Rows from block 12, named by matrix and row number. Each number is 128 + 32 x the weight over its row's rms, rounded and kept within 0 to 255. All counts start at 0. After the name is the row's rms in percent of the matrix's.
# convs2: project pointwise conv (model.blocks.12.convs.2.weight, 192x768x1), inputs 0-109
convs2.44 099 [131 132 105 153 132 152 125 111 187 150  73 116 109 142 130  73 128 211 167 167 111 142 155 130  96 160 100 131 121 161 139 133 111 148 119 131 156 155 175 155 131 114 162 133 158  72 215 163 136 121 130 166 136  77 103 129 148 157 135 123 211 143  82 146 124 167 125 121 128 152 107 145 132  92 133 145 164  82 115 168 114 122 151 130  87 104 161 177 149 120 139 168 175 128 137 176 105 143 143 101 108 164  94 228 171 136  56 152  70 115]
convs2.45 100 [123 168 129 138 111 130 114 141 113  63  62 154 144 121  76 164 138 123 142 114  93 149  75 171 139  69 150 167 111 134 125 105 145 157  94 128 130 120 142  76  77 182 114 149 176 106 103 149  89  82  92 107  82 121 128 155 171  87 114 178 151 117  64 197 135 146  92 125 162 118  71 113 163 168  89 134 119  74 140 220 197 146  92 130  30 147  98  97 177 137  87  70 106 142 149 124  85 171 111 119 120 170 161 194  78 111 149 126 116 148]
convs2.46 101 [ 89  95 120 107 128  91 112 100  78 108  95 161 114 134  93 123  98 120  77 184 129  80 139 163 151 161 157 107 194  96 133 140  74 135 120 129 119 135 148  69  77 136 170 119 146 133 145  98  55 109 137 163 104  72  72 120 214 151 152 112  83 124 106 155 153 120 115 165 110 116 121 136 119 130 117  83  82 125 136 140 139 146 113 165 108 127 188 134 127 121 106 144 105  92 117  76 155  93 136 165 104 123 104 182 178 149  91 116  89 159]
convs2.47 099 [160  56 146  96 131  91 128  84 102 104 130  93 166 126  84 193 154 101 153 187 121 203 120 164 147 113  83  93 117 145 135  31 101 146 114 157 143 122  94  85 137 104 112 154 120 118 119 161 130  50 124 144 100 146 132 147 166 160  94 144 118 157 124 143 143 151 179 138 144 179 163  91  88 182 116 140 134 143 100 193 150 108 129 147 139 103 163 142 170 147 134 161 176 160 170  72 162 119 166 105 122 101 130  71 152  74 126 114 128  78]
convs2.48 100 [ 94 145 118  98  86 112 143 144 126  77 126  81  69 142 123 128  97 128 131  86 124 171 134 153 183  66  78 146 139  99  81 108 163 102 150 108 120 156 201 100  86  10 133 126 152 128 140 113 143 120 103 120 120 141 204 113  86 133 144 134 153 156 118 118 120 157 117 106 133 167 146 125 133 107 165 128 161  40 115 151  96 178 203  96 140  85 117 177 124 119 170 173 113 153 141 119 105  95 114 125 117 165  51 141 156  92 150 106 137  50]
convs2.49 100 [ 62 128 152 152 114 106 113  64 175 109 123 149 107 156 155  88 110 179 138 148 121 143 140 140 170  86 100 124 129  91 141 175 154 169 177  94 146 148 122 124 132  58 103  97 116 140 119 111 137 103 128 130 148 149 164 141 146  69 164  47 125  82 113 139 157  79 112 136 104  93 134 145 161 165 108 151 124 192 153 161 102 116 103 118 115  92 153 119 134 136 110 108 142 145 148  98 174 144 129 172  60 102 106  57 162 169 144  65 117  77]
convs2.50 102 [202 112 123 129 161  93 140  46 116 131 120 114  89 134 123 112 147 131  72  88  97 149 167 107  87 150 176 107  99 111 154  36 139 108 133 160 101 132 109  78 175  76 124 111  99 140 147 152 174 142 180 171  84 143  84 112 176 138 108  54 159 139 119  60 124 109  96 210  98  94 158 133  99 132 186 119 129  98 123 150 164  87 139 121 168 172 102 169 116 142 151 178 209 175 110  67 115 202 123 120 152 142  96 101 101 124 142  70 152 108]
convs2.51 106 [127 153 105 138 132 140 146  86 139 123 145 220 107 160  16 132 154 124 150 116 100 183 132 144 105 180 130  77 109  84 211 173 162 169 133 143 137 112  84  88 194 172 140 112 124 151  72  86 130 143  78  94 131 183 132 176 114 107 115 112 139  65 123 124 152 180 125 121 118 122 187 145 115 146  98 107 115 115 131 141 118 120 114 129 129 130  79 165 159 164 147 179 110 160 131 134 116 108 101 180 147 155 104  73 188 169 124 177  89 129]
convs2.52 103 [182 144 141  72 170 144  78 118 179 114 152 162 102 155 157  97  87 145 120  88 102 141 146 116 118 147 105 192 128 175 118 114 101 133 111 107 106 104  94 147 130  37 124  91  74 128 100 119 121 127 112 102 149 149 121 110  86 138 128 111 112 171  93  98 110 112 118 136 145  64 132 170 115 170  73  63 165 124 174 161  77 119 138 177 128 112 138 108 122 128 106 108  60 196 113 151 111 153 144 155 136  81 169 103 117 109 100 108 119  95]
convs2.53 102 [131 117 124 116 158 133 125 162 117 104  86 157 120 124 142 154 155 126  78 191 132 146 127 165  89 126 204 151  74 143  81 133 160 185 118 112 122  99 116 147 106  89 109 187 109  54 164 134 109 138 115 133 133 109 119 128 138  79 147 212 145 137 116 107  82 120 139 147 116 132  93 127 133 117 107 136  93  72 116 141 100 139  72  95  86 149 142 229  83 101 149  79 183 114 107  89 145 136 113 156 163 134 101 147 123  94 118 166 171 129]
convs2.54 100 [151 114 153 124 158 158 134  51 165 143  95 111 106 128 118 140 153 148 155 176 149 145 129 103 150 170 160 129 120 134 105 119  74 163 161  81 116 127 133 139 194 241 119 101 185 107  87 142  94 160 100  97 101  87 135 104  85 101 133 143 182 111  69 159  97 138 194 172  84 110 156 139  99 163 154 118  80 151 136  81  87 111 135 120 179 123 115 117 192 169 128 166 151 135 133 120  76 106 147 109 158 181 149 105  69 164 149 117 140 133]
convs2.55 099 [ 99 109 179 123  99  90 146 143 143 139 138 137 144 141 106 124 124 130  73 146 118 156 177 100 163 108 172 115  93 118  83 166 101 131 110 163 160  97  79  73 149 255 123 102 113 127 135 106  81 169 151 105 158 138 106 132 103  99 111  85 139 200 157 104 147 101 157  99 113 175  92  43 122 104 143 157 122 120 116 105 155 153 133 127  60  83  83 117 105 119 167  85 101 143 134 112 127 132  97 160  97 173  86 137 162 119 112 139 128 165]
convs2.56 105 [138  39 122 121 115 140 136  92  95 131 147  78 111 128 166  87 150 145 102 161 127  98 137 120 166 165 177 149 163 115 120 170 144 138 141 130 138  94 133 112 166 226  89 161  62 118 175 163  79 122 132 151 123 124 130 145 106 137  86 105 127 142 121 131 125 146 211 118 137 121 159 122 151 101 151 152 109  65  91 172 145 121 166 111 109 121 130 135 137 143 106 155 114 151 138  91 163 108 146 144  78 121 123 166 135 158 161  89  37 143]
convs2.57 105 [183 133 167 180 121 136  86  86 127 128 101 154 122  99 116 134 121  70 101 135 128 111 149 178 169 156 120 135 112 125 130 154 143 120 125  58 128 130 106 201 175 121 125 105 160  81 117 150 169 198 179 170 179  80  93 106 147 118 102 148 201 130 110  98  80 151 102 152 162 175  93 122 135 104 171 124 133  56 176 104  78 113 129 155 185 104 114 108 128 138 162 126 113 171 120 130 141 159  99 201 125 104 137 129 125 145 147 100 115 149]
convs2.58 101 [100 160  98  68 178 105  86 169 173 129  88  88 111 171 122  94  90 138 196 117 126 152 136 223 161 184  72 106 192 163 142  84 255 148  83 151 150 113 141 140 100  87  80 172  77 128 190 163 131  96 109  95 123  90 127 148 114 132  91 150 111  96 127 147 131 167 106  77  78  68  80 133 125  82 153 125 144 135 116 143  59 130 131 118 118 110 150  73 102  88 164 159  97 154 157  96 132  91 172 165  54  94 137 147 115 160 101 162 115 124]
convs2.59 101 [187 140 102 146  65  85 149 144 127 109  96 114 166 209 160 127 103 108 170 105 116 191 135 115 143 134 172 107 128  60 113  82 138 166 199 143  84 130 172 101 101 120 120 104 157 121 110 143 124 175 123 139 116 132 135 105  85 162 184 160  90 143  92 115 165  85 147  93 120 158 103 164 148 115 129 140 151 134 100  89 135 137 163 139 112 135 101 152 170 116 112  87 161 120 203 122 101 125 182 104 135 152 160 180 122 168 117 195 102  83]
convs2.60 101 [181  72 120 109 136 134 163 144  83 148 145  99  74 147 138  98 125 109 170 110 110 128 140 118 116 118  92  58 161  95 172  91 137 127 172  81 106 141 101 106 113  94 104 133 115 119 111 131 141  79 198 120 129 162 156 118 135 137 112  65 103 138 140 116 173 164  94 129 122  94 129 163  95 167  87 104 134  96 125 126 135 138 148 129 182 163 173 141  99 138  65 128 130 120 182 124 104  48 130 149 129 129 167  48 147 122 115 109 127 141]
convs2.61 095 [150 107 141 121  84 157 135 144 155 147 135 149 133 145 224 104 155 109  91 140 174 119 161 145 134 104  65 155 120 119  70 110 125 141 129 140 149 128 120 155 124 118 149 154 154 116 118 134 136 104 177 108 151 128 134 154 155  96 123  99  65 110  91 137 101 142 131 144 145 162  93 129 140 122 144 145 190 213 114  90 116 117 171 136 117 137 125 174  78 136 134 102 167 145 130 106 105  22 108 135 134 124 132 206 149 127 119  96 133 119]
convs2.62 105 [136 123 156 187 114  97 148 149 113 162 138 115 138 153 130 119 151 102 153 110 143 116 177 128 119  88  76  92 176 128 153 102 114 136 138 130 137 188  91 121 139  97  80  89 137 108 166 118  99  36 107 120 139 181 184 125 156 160 134  96 115 104 131 149 157 160  75 114 105 122 150 156 131 157  87 157  66 116 122 163 162 126  90 126 107 110 118 120  86 137 127 157  66 159 131 119 105  84 130 130  83 153 115  84 105 114 159 128 113 122]
convs2.63 101 [105 172 159 108 123 121 137 119 125 118 143 139 164 127 111  75  43 135 143 157 113  98 107 170 101 111 123  91 130 147  98  98 116 136 112 119 114 127 210  80 159 178 133 198 107 154 110 113 128 139  63 190 128  96 139  93 187 151 139 138 168 140 127 102 158 191 140 147 136 120 106  90  98 154 116 187 159 139 169  46 113 112 138 140 124 141 186 168  98 111 153 140 156 114 125 148 104 135  70 143 176 191 135 255 114  99 100 104  96 115]
convs2.64 104 [ 77 128 112  80  93 120 131  94 106 128 150  86 132 128 117  72 169 122 103 126 165 188 112 120 145  42  59 113 118 134  77 149 123 167 119  98 101 148 129 159 121  55 115 147 107 131 137 152 149  97 127 107 181 127 134  49 105  74 129 184 112 143 189 162 152 130 127 156 132 112  71 150 151 157 159 149 153 175 132 185 134 130 131 195 150 103 127  75  99  94 138 106 173 170 127 143  86 126 124 112 150 153 139  72  83 189 170  96  54 113]
convs2.65 099 [129 136 114  52 176  70 165  98  78 170 191 122 155 139 156  78 161 136 138  96 191 118 190 135  94  90 117 116 150 110 126  89  77 143 104 134 102 132 189 135 199 160 115 152 108 130 163 147 101 102 201 137 104 112 127  99  61 200  70 130 119 141 120 129 142 118 115  87 160 118 160 114 112 117 132 138 125 165 170 103 174 128 130 121  95 148 140 155 146 103  88 136 124 128 173 157 186 120 127 128 109 155  53 147 114 156  86 115 107 143]
convs2.66 097 [149 114 126  96 172 153 110  54 120 110 183 140  88  95 176 115 128 217 162 134 164 130 122 156  68 109 118  94 120 138 153 108  68 104 158 136 122 136 137 165 211  55 121  63 168 132  96 127 140 107 186  94 131 145 127  57  64 162 163 123  90 122 162 140 154 150 132 152 121 141 122 103 158 165 149 176  96 176 116 143 164 147 115 132 129  81 117 154 109 151 214 128 102 106 128 136  69  89 131 158  68 128 124 155 119 141 162 137 157 107]
convs2.67 093 [158 123 132 108 133 121 152 101 144 119 125 131 148 170 176  97 139 131 130 129 135 130 128 150  91  61 111 136 144  94 175 129 131  57 151  94 107 183 101 152 114  42  88 132 118 182 192 151 142  88 174 164 160 137 186  56 144 143 105 129 159 126  91 164  97 128 103 179 117 134 135 110 170 134 191  90 109 117 106 191  93 144 174 109  99 128 154 148 132 133 107 118 145 136 122 115 151 150 113 106  77 128 125  81 112 131 147 112 180 135]
convs2.68 103 [ 87 146  88 185 134  88  89 139 122 143  85 133  77 124 205 133 190 113 141 106  94 114 126  97 133 160 149 115 122 152  90 150  99 138 158  94 151  54 120 159 143  62 110 146 135 101 161  99  84 141 112 145 101  92 143 138 104 122 153 163 141 190 181 147  96 202 161 127 151 107 115 155 105 134 152 120 160 146 106 127 107  98 110  94 188 165 136 214  63  95 110 133 139 146  84 108  85 112  78 114 142 137 172 131 119 150 129 125  73  97]
convs2.69 105 [ 99  31 109 182 144 109 135  92 111 146 145  99 121  39 145 135  88 157 148 143 121 112 201 108 108 219 182 138  91  95  84  94 134 142 111  77 108  90 155  89 212 137 113 162 156 126 165 105 142 125 127  49 112 104 125 165  96 106 127 142 115 148 163 140 168 132 104 136 162 157 152 142 123 151 124  73 111 172  89  43 152 131 155 139 146 123 119 126  86 112 185 176 142 133 138 139 139 141 141 155 140 165 169 130 181 119 122  75 119 187]
convs2.70 101 [125 136 110  88 118 137 134 121 154 107 130 111  70 139 152 130  93 116 100 142 144 140 102 119  85 110 197  70  85  99 152 157 183 140 133  99 118  77 151 106 165 156 119 104 148  84 162 126 153 105 118 155 143 193 152 149 118 170 121 104 139 157  98 144 201 114 120  81 171 136 130 102 107 117 132 129 127 100 148 119 110 115  39 114 170 176 132 174 210 159 128 168 141 104 188  85 164 146 126  80 140 134 118 106 177  54 154  92 118 134]
convs2.71 100 [166 145  91  91 113 112 113 137 112 116 109 148 137 115  95 137  70  59 122 139 121 106 107 146 144 118 111 146  80 130 131 159  93 136 127  94 136  87 148 211 156 158 132 108  47  80 168 107 133 171 144 115 136 137 105 152 117  86 117 145  61 131 126 111  59 125 133 176 117  90  88  98 109 143 115 135 103  89 108  59 158 134 102 160 138 125 118 116 139 149 118 185 149 137 115 124 101 122 208 118 102 163 137 207 141 147 123 111  96  69]
convs2.72 101 [144 148 153 172 122  71  79 173  94 117 126 180 136 112 140 162 107  96  89 167 102 116 108  91 118 128 162 179 178 136  81 122  80  93 102 135 121 145  87 117 153 255 122 115 121 148 112  91  99 125  99 118 120 103 163 150 112 124 172 184 121 148  83 187 109 172 105 100  91 229 126 136 108 137 148 132 129 137 109 157 153 152 106 159 108 155 113 151 141 173  68 134 135 152  97  72 171 168 110 160 149 185 173 116 168  78 108  99 130 131]
convs2.73 099 [118 127 127 107 180 139  72  97 167 112 143  98 131 125 121 138 159  91  81 156 116 179 113 107 133 133 152 116  77 114 191 149 143  75 131 153 108 107 156 144 143 120 125 135 159 141 111 125 158  83 128 159 143 148  96 139 104 130  93 108 120 140 181 132 109 108 106 170  92 120 133 133 135  69 126 115  81  95  81 105 139  96 119  87 153  96 181  74 131 122 136  88 124  91 108 183 151 126  76 125 170  92 108 223 176 118 108 168 127  95]
convs2.74 098 [125 157 145 197 129 126 189  94 158 124  92 140 167  72 148 100  85 115  99 117 106 126 151  83 128 136 128 190 112 101  93 179 136 137  92 128  82 190  83 114 152 115 121 150 170 144 127 104 132 192 110 134 124 113  90 106 177 132 130 126 141 129 113 115 168 117 153 107 134 168 128 116 119  76 158  84 112  87 109 125 112 116 124 130 107 145  55 120 134 136 104 112 121 142 131 171  89  39 145 142 147 125 116 115 113 138  87 108 100  88]
convs2.75 098 [148 102 127 152 141 127  77 136  68 132 138 104 132 132 161  93 108  68 122 139 138 143 158 145 155 145 124 161  84 123 138 205 130 100 107  91 158 111 116  98  94  77  79 144 120 178 154  99 122 135  93 184 121 159 167 121 107 127 120 193 114 168 157 142 155 134 178 137 131 176 192 129 162 139 103 159 182  75  96 107 162 147  95  59 101 121  96 164 163 157 167 110 170 148 118  94  55 151 115 145 172 168 135 129 133 101 196 159 127  83]
convs2.76 092 [190 111 140 197  56 106 149  89 129  78  99 139 122 153  92  87 117 137 211 131 179 119 124 112 102  95 134 101 108 143 157 177  87  90 134 133 122 134 122 128 136 177 104 111 145 126  88 138 128 132 122 125 110  82 103 136 129 149 130 108 146 152 109  97 127  98  99 153 124 114 120 147 121 132  81 130  78  58 150 191 132 106 125 155 112 140 101 130 169 144 158 211 115 104 152 128  97 161 105  62 179  61 145 165  82 149 138 133 132 166]
convs2.77 095 [111 145 168 105 114 143 116 111 141 120 120 130 103 162  67 120 101 124 157 183 151  72 143 164 166  77  67 103 116 149 161 149 145 101 160 127 126 131 118 115 157 150 103 175 171 137  78 194 137 115  65  46 158 179 163 188 120 146 150 121 107  87 152 122 170 136 176 140  76 146 169 128 110  74  87 139 109 106 118 143 134 102  53 103 132 121  95  62  95 137  79 126 186 155 127  91  76 160 119 142 126  97 117 146 167 109 132  78  73  98]
convs2.78 100 [139 128 107 112  96 110 168  86 187  66  87 144 129 119 118 152 120 102 160  87 122  76 176 125 115 147 169  75  82 206 133 170  85 187 149 121 163 108  95  97 197 212 123 139  72 117 147 126 123  99 122 128 176 101 130 117 104 166 105 136 170 125 148 103 115 170  93 104 108 108 139 148 148 117 106  93 113  98 181  49 100 130 167 145 129 111 156 116 137 138 124 127 136 149 101 161 107 146  79 124 199 145 132 162 101  88 156 124  88 181]
convs2.79 104 [162 101 103 113 131 169 142 113 150  86 108 126 146 187  83 152 131  82 134 148 133 167 167 142 123 108 130 127 123 112 157  98 118 138 104 114  88 117 110 153 180 163 122 132 123 172 157 128 106 139 178 124 125  83 124 112 147  87 108 156 163 103 144 120 157 169 130 140 105 123 129 163  82 161 123 117  81 139 112 189 125 136 135 145 125 105 156 122  78 134 129 105 137 109  73 105 117  93 132 109 135 157 153 155 159 100 130 152 155 139]
convs2.80 107 [157 147 112 138 130 107 178  68 160 137 210 130 153 209 102 151 203 123 139  62 188 139 125 121  60 101 110  84  93 135 136  80 140 154 168 126 200 144 114 131 123 146 167 160 165  92  74 185 161 137 125 137 116 102 158 115 159 158 121 135  98 139 112 169 102 126 112 125 111 146  52 128 106 144 109 139 102 102 135 179 115 135 185 126  95 163  69 113 125 171  88 118 149  54 190 166  78  78 127 145 123 167 155 128  32 144 140 119 141  66]
convs2.81 103 [180 152 128 113 152 140  84 112 159  96 108  81 116 133 128 170 171  94 152 143 149 136 114 118 166 139  81 109  92 155 146 186 110 118 112 178  92 117 145 131  81 110 147  87 150 143 124 117 184  88 168 137 199 135 119 114 124 144 146 215  90 170 158 127 130 121 168 102 150 112  99 171 133  87 109 142 100 166 137  87 112 117  96  72 140 196 112 153 158 144 139 106 103 133 103 160 152  84 124 122 184 134 125 175 126 106 144 145 117 131]
convs2.82 098 [ 98  63 134 121 145 107 168 106  95 140 146 131 134  70 121 129 192  80  66 151 136 152 184 152 181 133 179  83 100 115 133 107 122 110 122 150 163 128 139 157  90  36 134 171 108 118  74 123 134  76 102 135 175 145 105 156 130 167 130 209 119 129 105 110  81  92 107 161 134 104 144  85 195 163 137 115 153 103 129 131 119 123 119 178 113 145 118 124 141 114 140 104  83 114 117  77 129  75 168 111  96 137 112 183 120 121 133 105 120 148]
convs2.83 099 [114 126 114 117 113 152 188 113 131 110 154 187 102 134 160 147 154 166  72  93 126 116  90 102 119  78 117 147 171 168 144  72 143 113 100 187 143 113 133 127  77 140 160 179 112 100 122 195 169 145 185  96  69  81 177  83 116 104 131 132 117 160 143 122 199 163 119  69  55 127  39  98 120 112 117 115 164  96 168 104 169 123 140 156 102 155 106 122 168 123 145 106  98 124 134  46 124 128 104 101 118 136 105  99 121 158 134 126  80 116]
convs2.84 098 [100 100 114 151 119 131 120  73 114 162 127 113 140 103 126 125 118 165 153 138 157 131 141 103 139 160 113  62  79 187  85 123 181  74  99  94 143 125 146  91  94  33 120  74  81 120 128 120  81  90 101  89 163 145 163 117 118 164 150 189 112 115  87 110 179 154  98 122 144 148 116 116 126 118  98 135 139 179  82 111 107 124 122 152  98 126 183 113  68 120 122 156 125 105  67 151 146 195 134 118  88 141 143  49 147 130 166 142 161 108]
convs2.85 101 [121 146 129 162 140 108 116 117 123 150 179 143 113 115 140 155  97 121  97 124 190 119 136 106  80 109 124 116 132  81  97 137 136 147 133 137 162  99 145 140 104 100 127 102 159 145  87 133 108 129 141 166 118 121 102 104 104 125 130 232 143 114 113 125  69 108  91  97 128 138  80 156 138 102 107 130 162 173 133 131 102 126 128 123  85 160 132 139  63  84 102 109 190 104 195 196  86  70 132 127 146 175  84 185 150 111  69 152 113 140]
convs2.86 101 [186  99 117 197  98 124 122  55 127 151 112 113 134 179 124 101 156 104  96  82 123 120 148 131 104  85 183 105 150  89  95 114 134 152 130 118 125 159  48 102  71 127 114 101 164  86 145 146 130 120  40 214 155 128 179 182 151 159 123  91 131 120 106 138 164 125  79 164 152 155 179 117 120 140 156 136 169 140 187 132 108 179 127 166 116 126 158 157 162  93  94 102  86 194 108 221 111 156 113 142 151  86 135 131  47 110 129 164 165 127]
convs2.87 096 [144 138 139  97 153 164 108 160 159 130 108 136 165 103  31 102 119 121 165 139 109  88 124  85 129 118 131 107 171 155  87 184 147  81  87  57 156  88 120 192  75 117 118 181 109 109 124  96 103 107 210 134 131 135 156 142 162  84 131 136 125 113 162  95 135 154  57 187 164 126 216 198 142 147 131 192 114 120 143 104  76 163  89 152 149  86 156 156 115 108 133  99 138 140 103 151 169 113  99 171 134 153  92 119 131 122  71 109 190 201]
convs2.88 101 [146 103 148 150 149 124  94  95 115 133  94 126 104 131  68  74 148  96 220 144 134 125 109 145 122 113 138 107 118 117 138 143 128 123 129 174 151 154 174  76  76 198 133  61 140 160 165 140 138 122 175 127 127 104 128 102 130 149 155  57 108  96 101 142 138 135  92 151 106 105  92 119  89 126 160 153  86 184 140 149 125  77 116 133  49 142 125 140 114 101 147 153 147 151  94 122 107 122 130 127 157 104 113  13  91 140 104 124 136 170]
convs2.89 103 [163 146 128 148 116 107 112 101 140 142 126 160 118  91 143 153 124 168 189 182 116 148 172 147 121 144 136 149 124  87 122 176 125 123 139 139 134 136 165 173 128  78 102 134  91 141 187 107 181  84  73 100 149 119 123 167 192 119  77 143 125 149 113 100  80 149 141 104 103 132 142 149 146 163  90 127  75  95 152 121  86 101 100 132  39 144 131 142 102 130 123 156  85 108 179 144  94 112  75 133 162 149  99 194 197 128 102 126 166 148]
convs2.90 099 [163 139 142 181 103 103 128 147 123 113 161 101 116 114 144 170 124 124 123 147 129 144 157  98 138  97  51 202 172 107  99 192 139 158  95 126 101 120 225 122 118  43 122  82 198 155 123 120 117  34 125 200 103 129 132 152 124 135 142 108 152 137  78 106 160 168 138  94 112 128  98 152 193 169 143 158  70 112  93 149  97 176 119 165 171 164 126 142 214 129  80  96 122 102 147 103 154  67  88 142  98 245 125 255 161 159  65 176 119  88]
convs2.91 093 [102 112 149 121 116  97 103 108 120 116  95 158 156 107 126 165 145 117 131 135 114 108 114 122 140 133 153  83  77  73 121  43  90 111 155  93 139 164 135 116 123 120 149  95  86 174 105  99 137 114 128 103 101  97 133  57  71 133 165 125  84  89 112  73 137 166  84 126 128 114 170 102 105 114 129 108 167 149 142 152 131  97 144 136 153 114 117 109  50 112 142 146 136 182 132 138 113 172  56 130 110 138 167 166 103  85 114 136 107  53]
convs2.92 098 [132 164 124 133 123 103 126  94 116 113 156 137 135 101 135 144  95 101 121 132 123 145 141 115 115 148 122 151 128 167 107 136 152 137 177 150  85 162 133 119  87 155 145 147 146 123 101 131 136 165  74 118 138  80 141  93 144 104 158  91 165 135 136 204 120 164 160 134 145  91  95  72 110 243 179 136  82 112 169 136  99 123 142 126 141 117 128 107 129 154 105 122 101 113  94 133 177  98 108 156 107 129 158  43 133  99 156  87  98 149]
convs2.93 099 [120 169 182  73 141 159 108 130  97 172 134 150 158 123 137 112 181 176 128 123 134 133  88 149 143 140 145 130 124 110 129 105 179 119 185  43 122 105 133 157  91 126 124 112 130 173  91  87 101 110 169 136  81 127 111 189 130 165 122  81 191 134 161 130 107 170 129  72 170 186 122 172 151 145 129 128 128 144 116 217  85 130 114 151 136 137 148 118 156 173 124 130 185 118 172 108 170  87 108  93  63 106 109 105 132 113 135  46 148 165]
convs2.94 103 [133 113 137 188 152 115  97  79 170 129 146 141  88 185 121  71 157 138  87 138 170 114 165  58 173 107 105  98 165 141 118 158 133 122 191 120 143 167  57 120 120  49 182 143 126 152 127 178 137 149 164 126 158 148 135 118 116 125 185 111  95  89 131  93 138 106 124 128 139 188 131 151 111 151 116 108 116 127 142 100 150 162 168 119  90 109 137 181 171 168 136 122 155 162 134 117 155 153 122 122 124 104 158 125 109 143 126  92 127 131]
convs2.95 103 [ 71 109 138 157 128 114 136  93 105 103 130 157 136 151 113 125 139 118  78 154 126 129 162  91 114 113 146 119 154 109 126 138 137  86 160 139  62 117 108 120 114 112 110 116 116 190  43  76 103 123 151  90 182 131 141 156 183 158 127 131 158 115  89 136  78 111 132 142 115  90 117 121 150 141 102  96 103  43 138 134  61 140 125 100 159 124 156 131 176 149  75 154 119 137 148 122 136  91 148 129 128 133  97 189 237  93 124 163 134  74]
convs2.96 103 [149 136 156 178  73 138  92 158 109 165  83  78 124 161 153 152 181 107 156 142 101 183 164 124 117  99  75 149 143 119 127 162 144 135 171  94 141  92 160 139 127  36 161  91  40 191 220 127 132  88 185 155  65 126 135  85 122 120 147 191 152 116  93 151 139 182  80 129 153 105 120 115 107 109  80 123  98 113 135 163  91 171 147 177  68 120 147 126 109 172 108 140 139 134 112 139 122 125 135 108  77 129 165  98 115 156 118  98 151  95]
convs2.97 103 [118 172  73 108 108 135 119  89 130 141 118  86 172 145 135 143 149 165 146  84 133 121 106 121 116 113  97 164  97 164  97  98 136 101 107  65 109 132  73 183 101  37 133 103 140  85 133 123 146 167 105 104 170  83 103 100 112 135 141  72 151 120 133 159 140 189 102  87 111  83 125 183 160 118 134 118  97 138 151 169 108 108 158 122 123 131 110 158 122 159 118  92 136  85 150  66 127 180 152 100  84 155 150   2 161 125 178 127 111  77]
convs2.98 098 [131 111 100  99 126 143 110 160 147 122 127 170  83 150 137 144 166 154  96 122 130 125 133 171  63 123 145 134  83  69 117 227 123 152  58 135 128  96  52 129 121 134 154 163 122 124 155 159  53 114 122 141  69 145 103 134 166 124 137 141 107 111  86 141 121 129 146  74 144 122 124  61 117  89 144  94 161 188 133 145 127  93  92 141 110 154 165 201  82 114 107 150 104 158 129 131 180  88  98  98  65 137 159 184 196 106 151 196 117 163]
convs2.99 096 [117 154 117 163 158 119 157 127  70 124 122 112 144 153 149 128 184 120 104 109  92 144 117 166 143  84  90 120  94 156 158 150 140 154 112 111 167 137 136 161 116  64 104  65 195 147 119 108 171  76 149 154  95 130 186  95 164 189 112 155 149 123  92 136  83 157 105 150 151 109 133 124 127 151  95 129 140 127 100 172  60 141  73 155  85 127 166 173  95 133 166 182 137 130 152 127 158 100 102 119 137 150  99  92 116 142  79 139 125 107]
convs2.100 099 [146 121 134 126 155 135 137 157 121  93 102  19  99  94 173  91 107 119 159 143 119 113 165 122 139  76  59  84  78 151 174 124  87 161 118 136 144 121  45 106  88  85 131 123 202 116  76 146 139 147 186 101 149 110 110 228 172 116  93 168 156 135 172 115 160  96  45  96 161 144 168 131 135 128 152 144 149 135 119 115 110 111 118 131 154 181 143 174 159 116 119 169 106 171 106 117  96  91 135 123  93 112  94  35 103 155 182 159  70 140]
convs2.101 101 [129 196 156  97  77 163 139 123 152 108 127 110 134 142 143  88 115 137  91 133 134  98 102 118 131 119  80  83 138 192 137 117 111 140 113 160 106 143 116 113 107 111 113 127 125 109 178 123 181  74 130 207 111 164 135 120 107  97 115 112  83 104 183 100  70 114 155 128 165 112 117 135 116  96 145 123  89 164 126 109 188 154 163 149 153 117 140 121  13 167 156 111 100 148 119 160 105 130 131 142 128 119 119  49 116 114 150 122 157 101]
convs2.102 097 [119 106 133 114 103 136 161 111 107  90 155 132 188  83  79 125 126 129 130 105 166 159 137 132 153 110 126 108 143 193 176 126  45 157 136 108 176 173 177 152 156  52  76 132 106 135 164  66 145 153 199 166 179 194 182  93 139 125 157 125 105 104 136 113 132 129 137 166 148  99  96 119 139 141 119 129 195 138 144 133 135  87 141 175 121 105 117 127 104 136  99  98 118 130 107 146 115 133 116 147  82 147 122 148  88 158 131 164 118 116]
convs2.103 096 [118 155 154  73 156  94 106  71 173 103 148  94  92 151 190 117 112 194 165 149 151  87 130 164 182 189 204 130 180  94 120  92 103 107 158 176 116 133 158  97 127 144 205 111 146  93 106  74 139 164 129 142 106 142  84 135 162 172 147  24 121 123 100 126 148 105 181 104 121 120 111 144  94 139 130 136 114 114  69 146 119 114 101 139  92 152 146 130 165 136 113 185 161 121  64 107 122 135  64 157 165 133 106 140  70 130  83 144 138 170]
convs2.104 098 [ 61 108 140 148 146 182 155 156 150 109 178  97  92 202 141  82 114 110 171 128  96 128 174 143 153 139 145 152 115 140 179  87 122 159 163  98  86 145 127  93 118  59 153 133 128  77 112  68  70 123  90  82  97 125 178 104 117 185 112 102 104  65 127 138 135 102 116 104 103  98 165 197 138 136 166 104 110  71 170 136 127 144 144 132 152 132 171 102 117 105 137 140 162 101 106 103 124 187 187  66 123 159  89 124 191 135  91 142  63 118]
convs2.105 098 [135 137 179  79 165 108 118 145 127 165 197  91 124 214 109 116 182 113 200 101 177 180  81 123 120 137  65 125 136 184  96  62 135 145 151 119 107 149 143 124 136 154 144 124  73 156 155 149 102 100 192  86  83 119 125 122 115 118 125 110 180  96  76 145 137 212 153 184 143 146 142  83 106 124 147 170 148  89 155 170 119 138 166 131 108 121 142 126 147 215 155 162 167 109 130 125 156 146 144 114 146 138 145 132 111 150 123 114  99 129]
convs2.106 104 [143  96  73 177 135 100 139 135 142 139 102  85 111 147 136 135 182 107 104 155 143 178 172  84 101 136 146 109 158 148 116 138 152 122 142 143 142  83 100  94 107   0 155 114 159 120  30 108 129 115 106 139 120 141 136 137  90 147  85  71 124 156 108 150  85 139 165 142  93 176 184 201 115 128 145 116 144  66 120 107 167  98 145 114 123  79 139 161 125 131 132 161 145 122 141 125 125  52 139 154 204 141  97 189 142 132 163 105 119  64]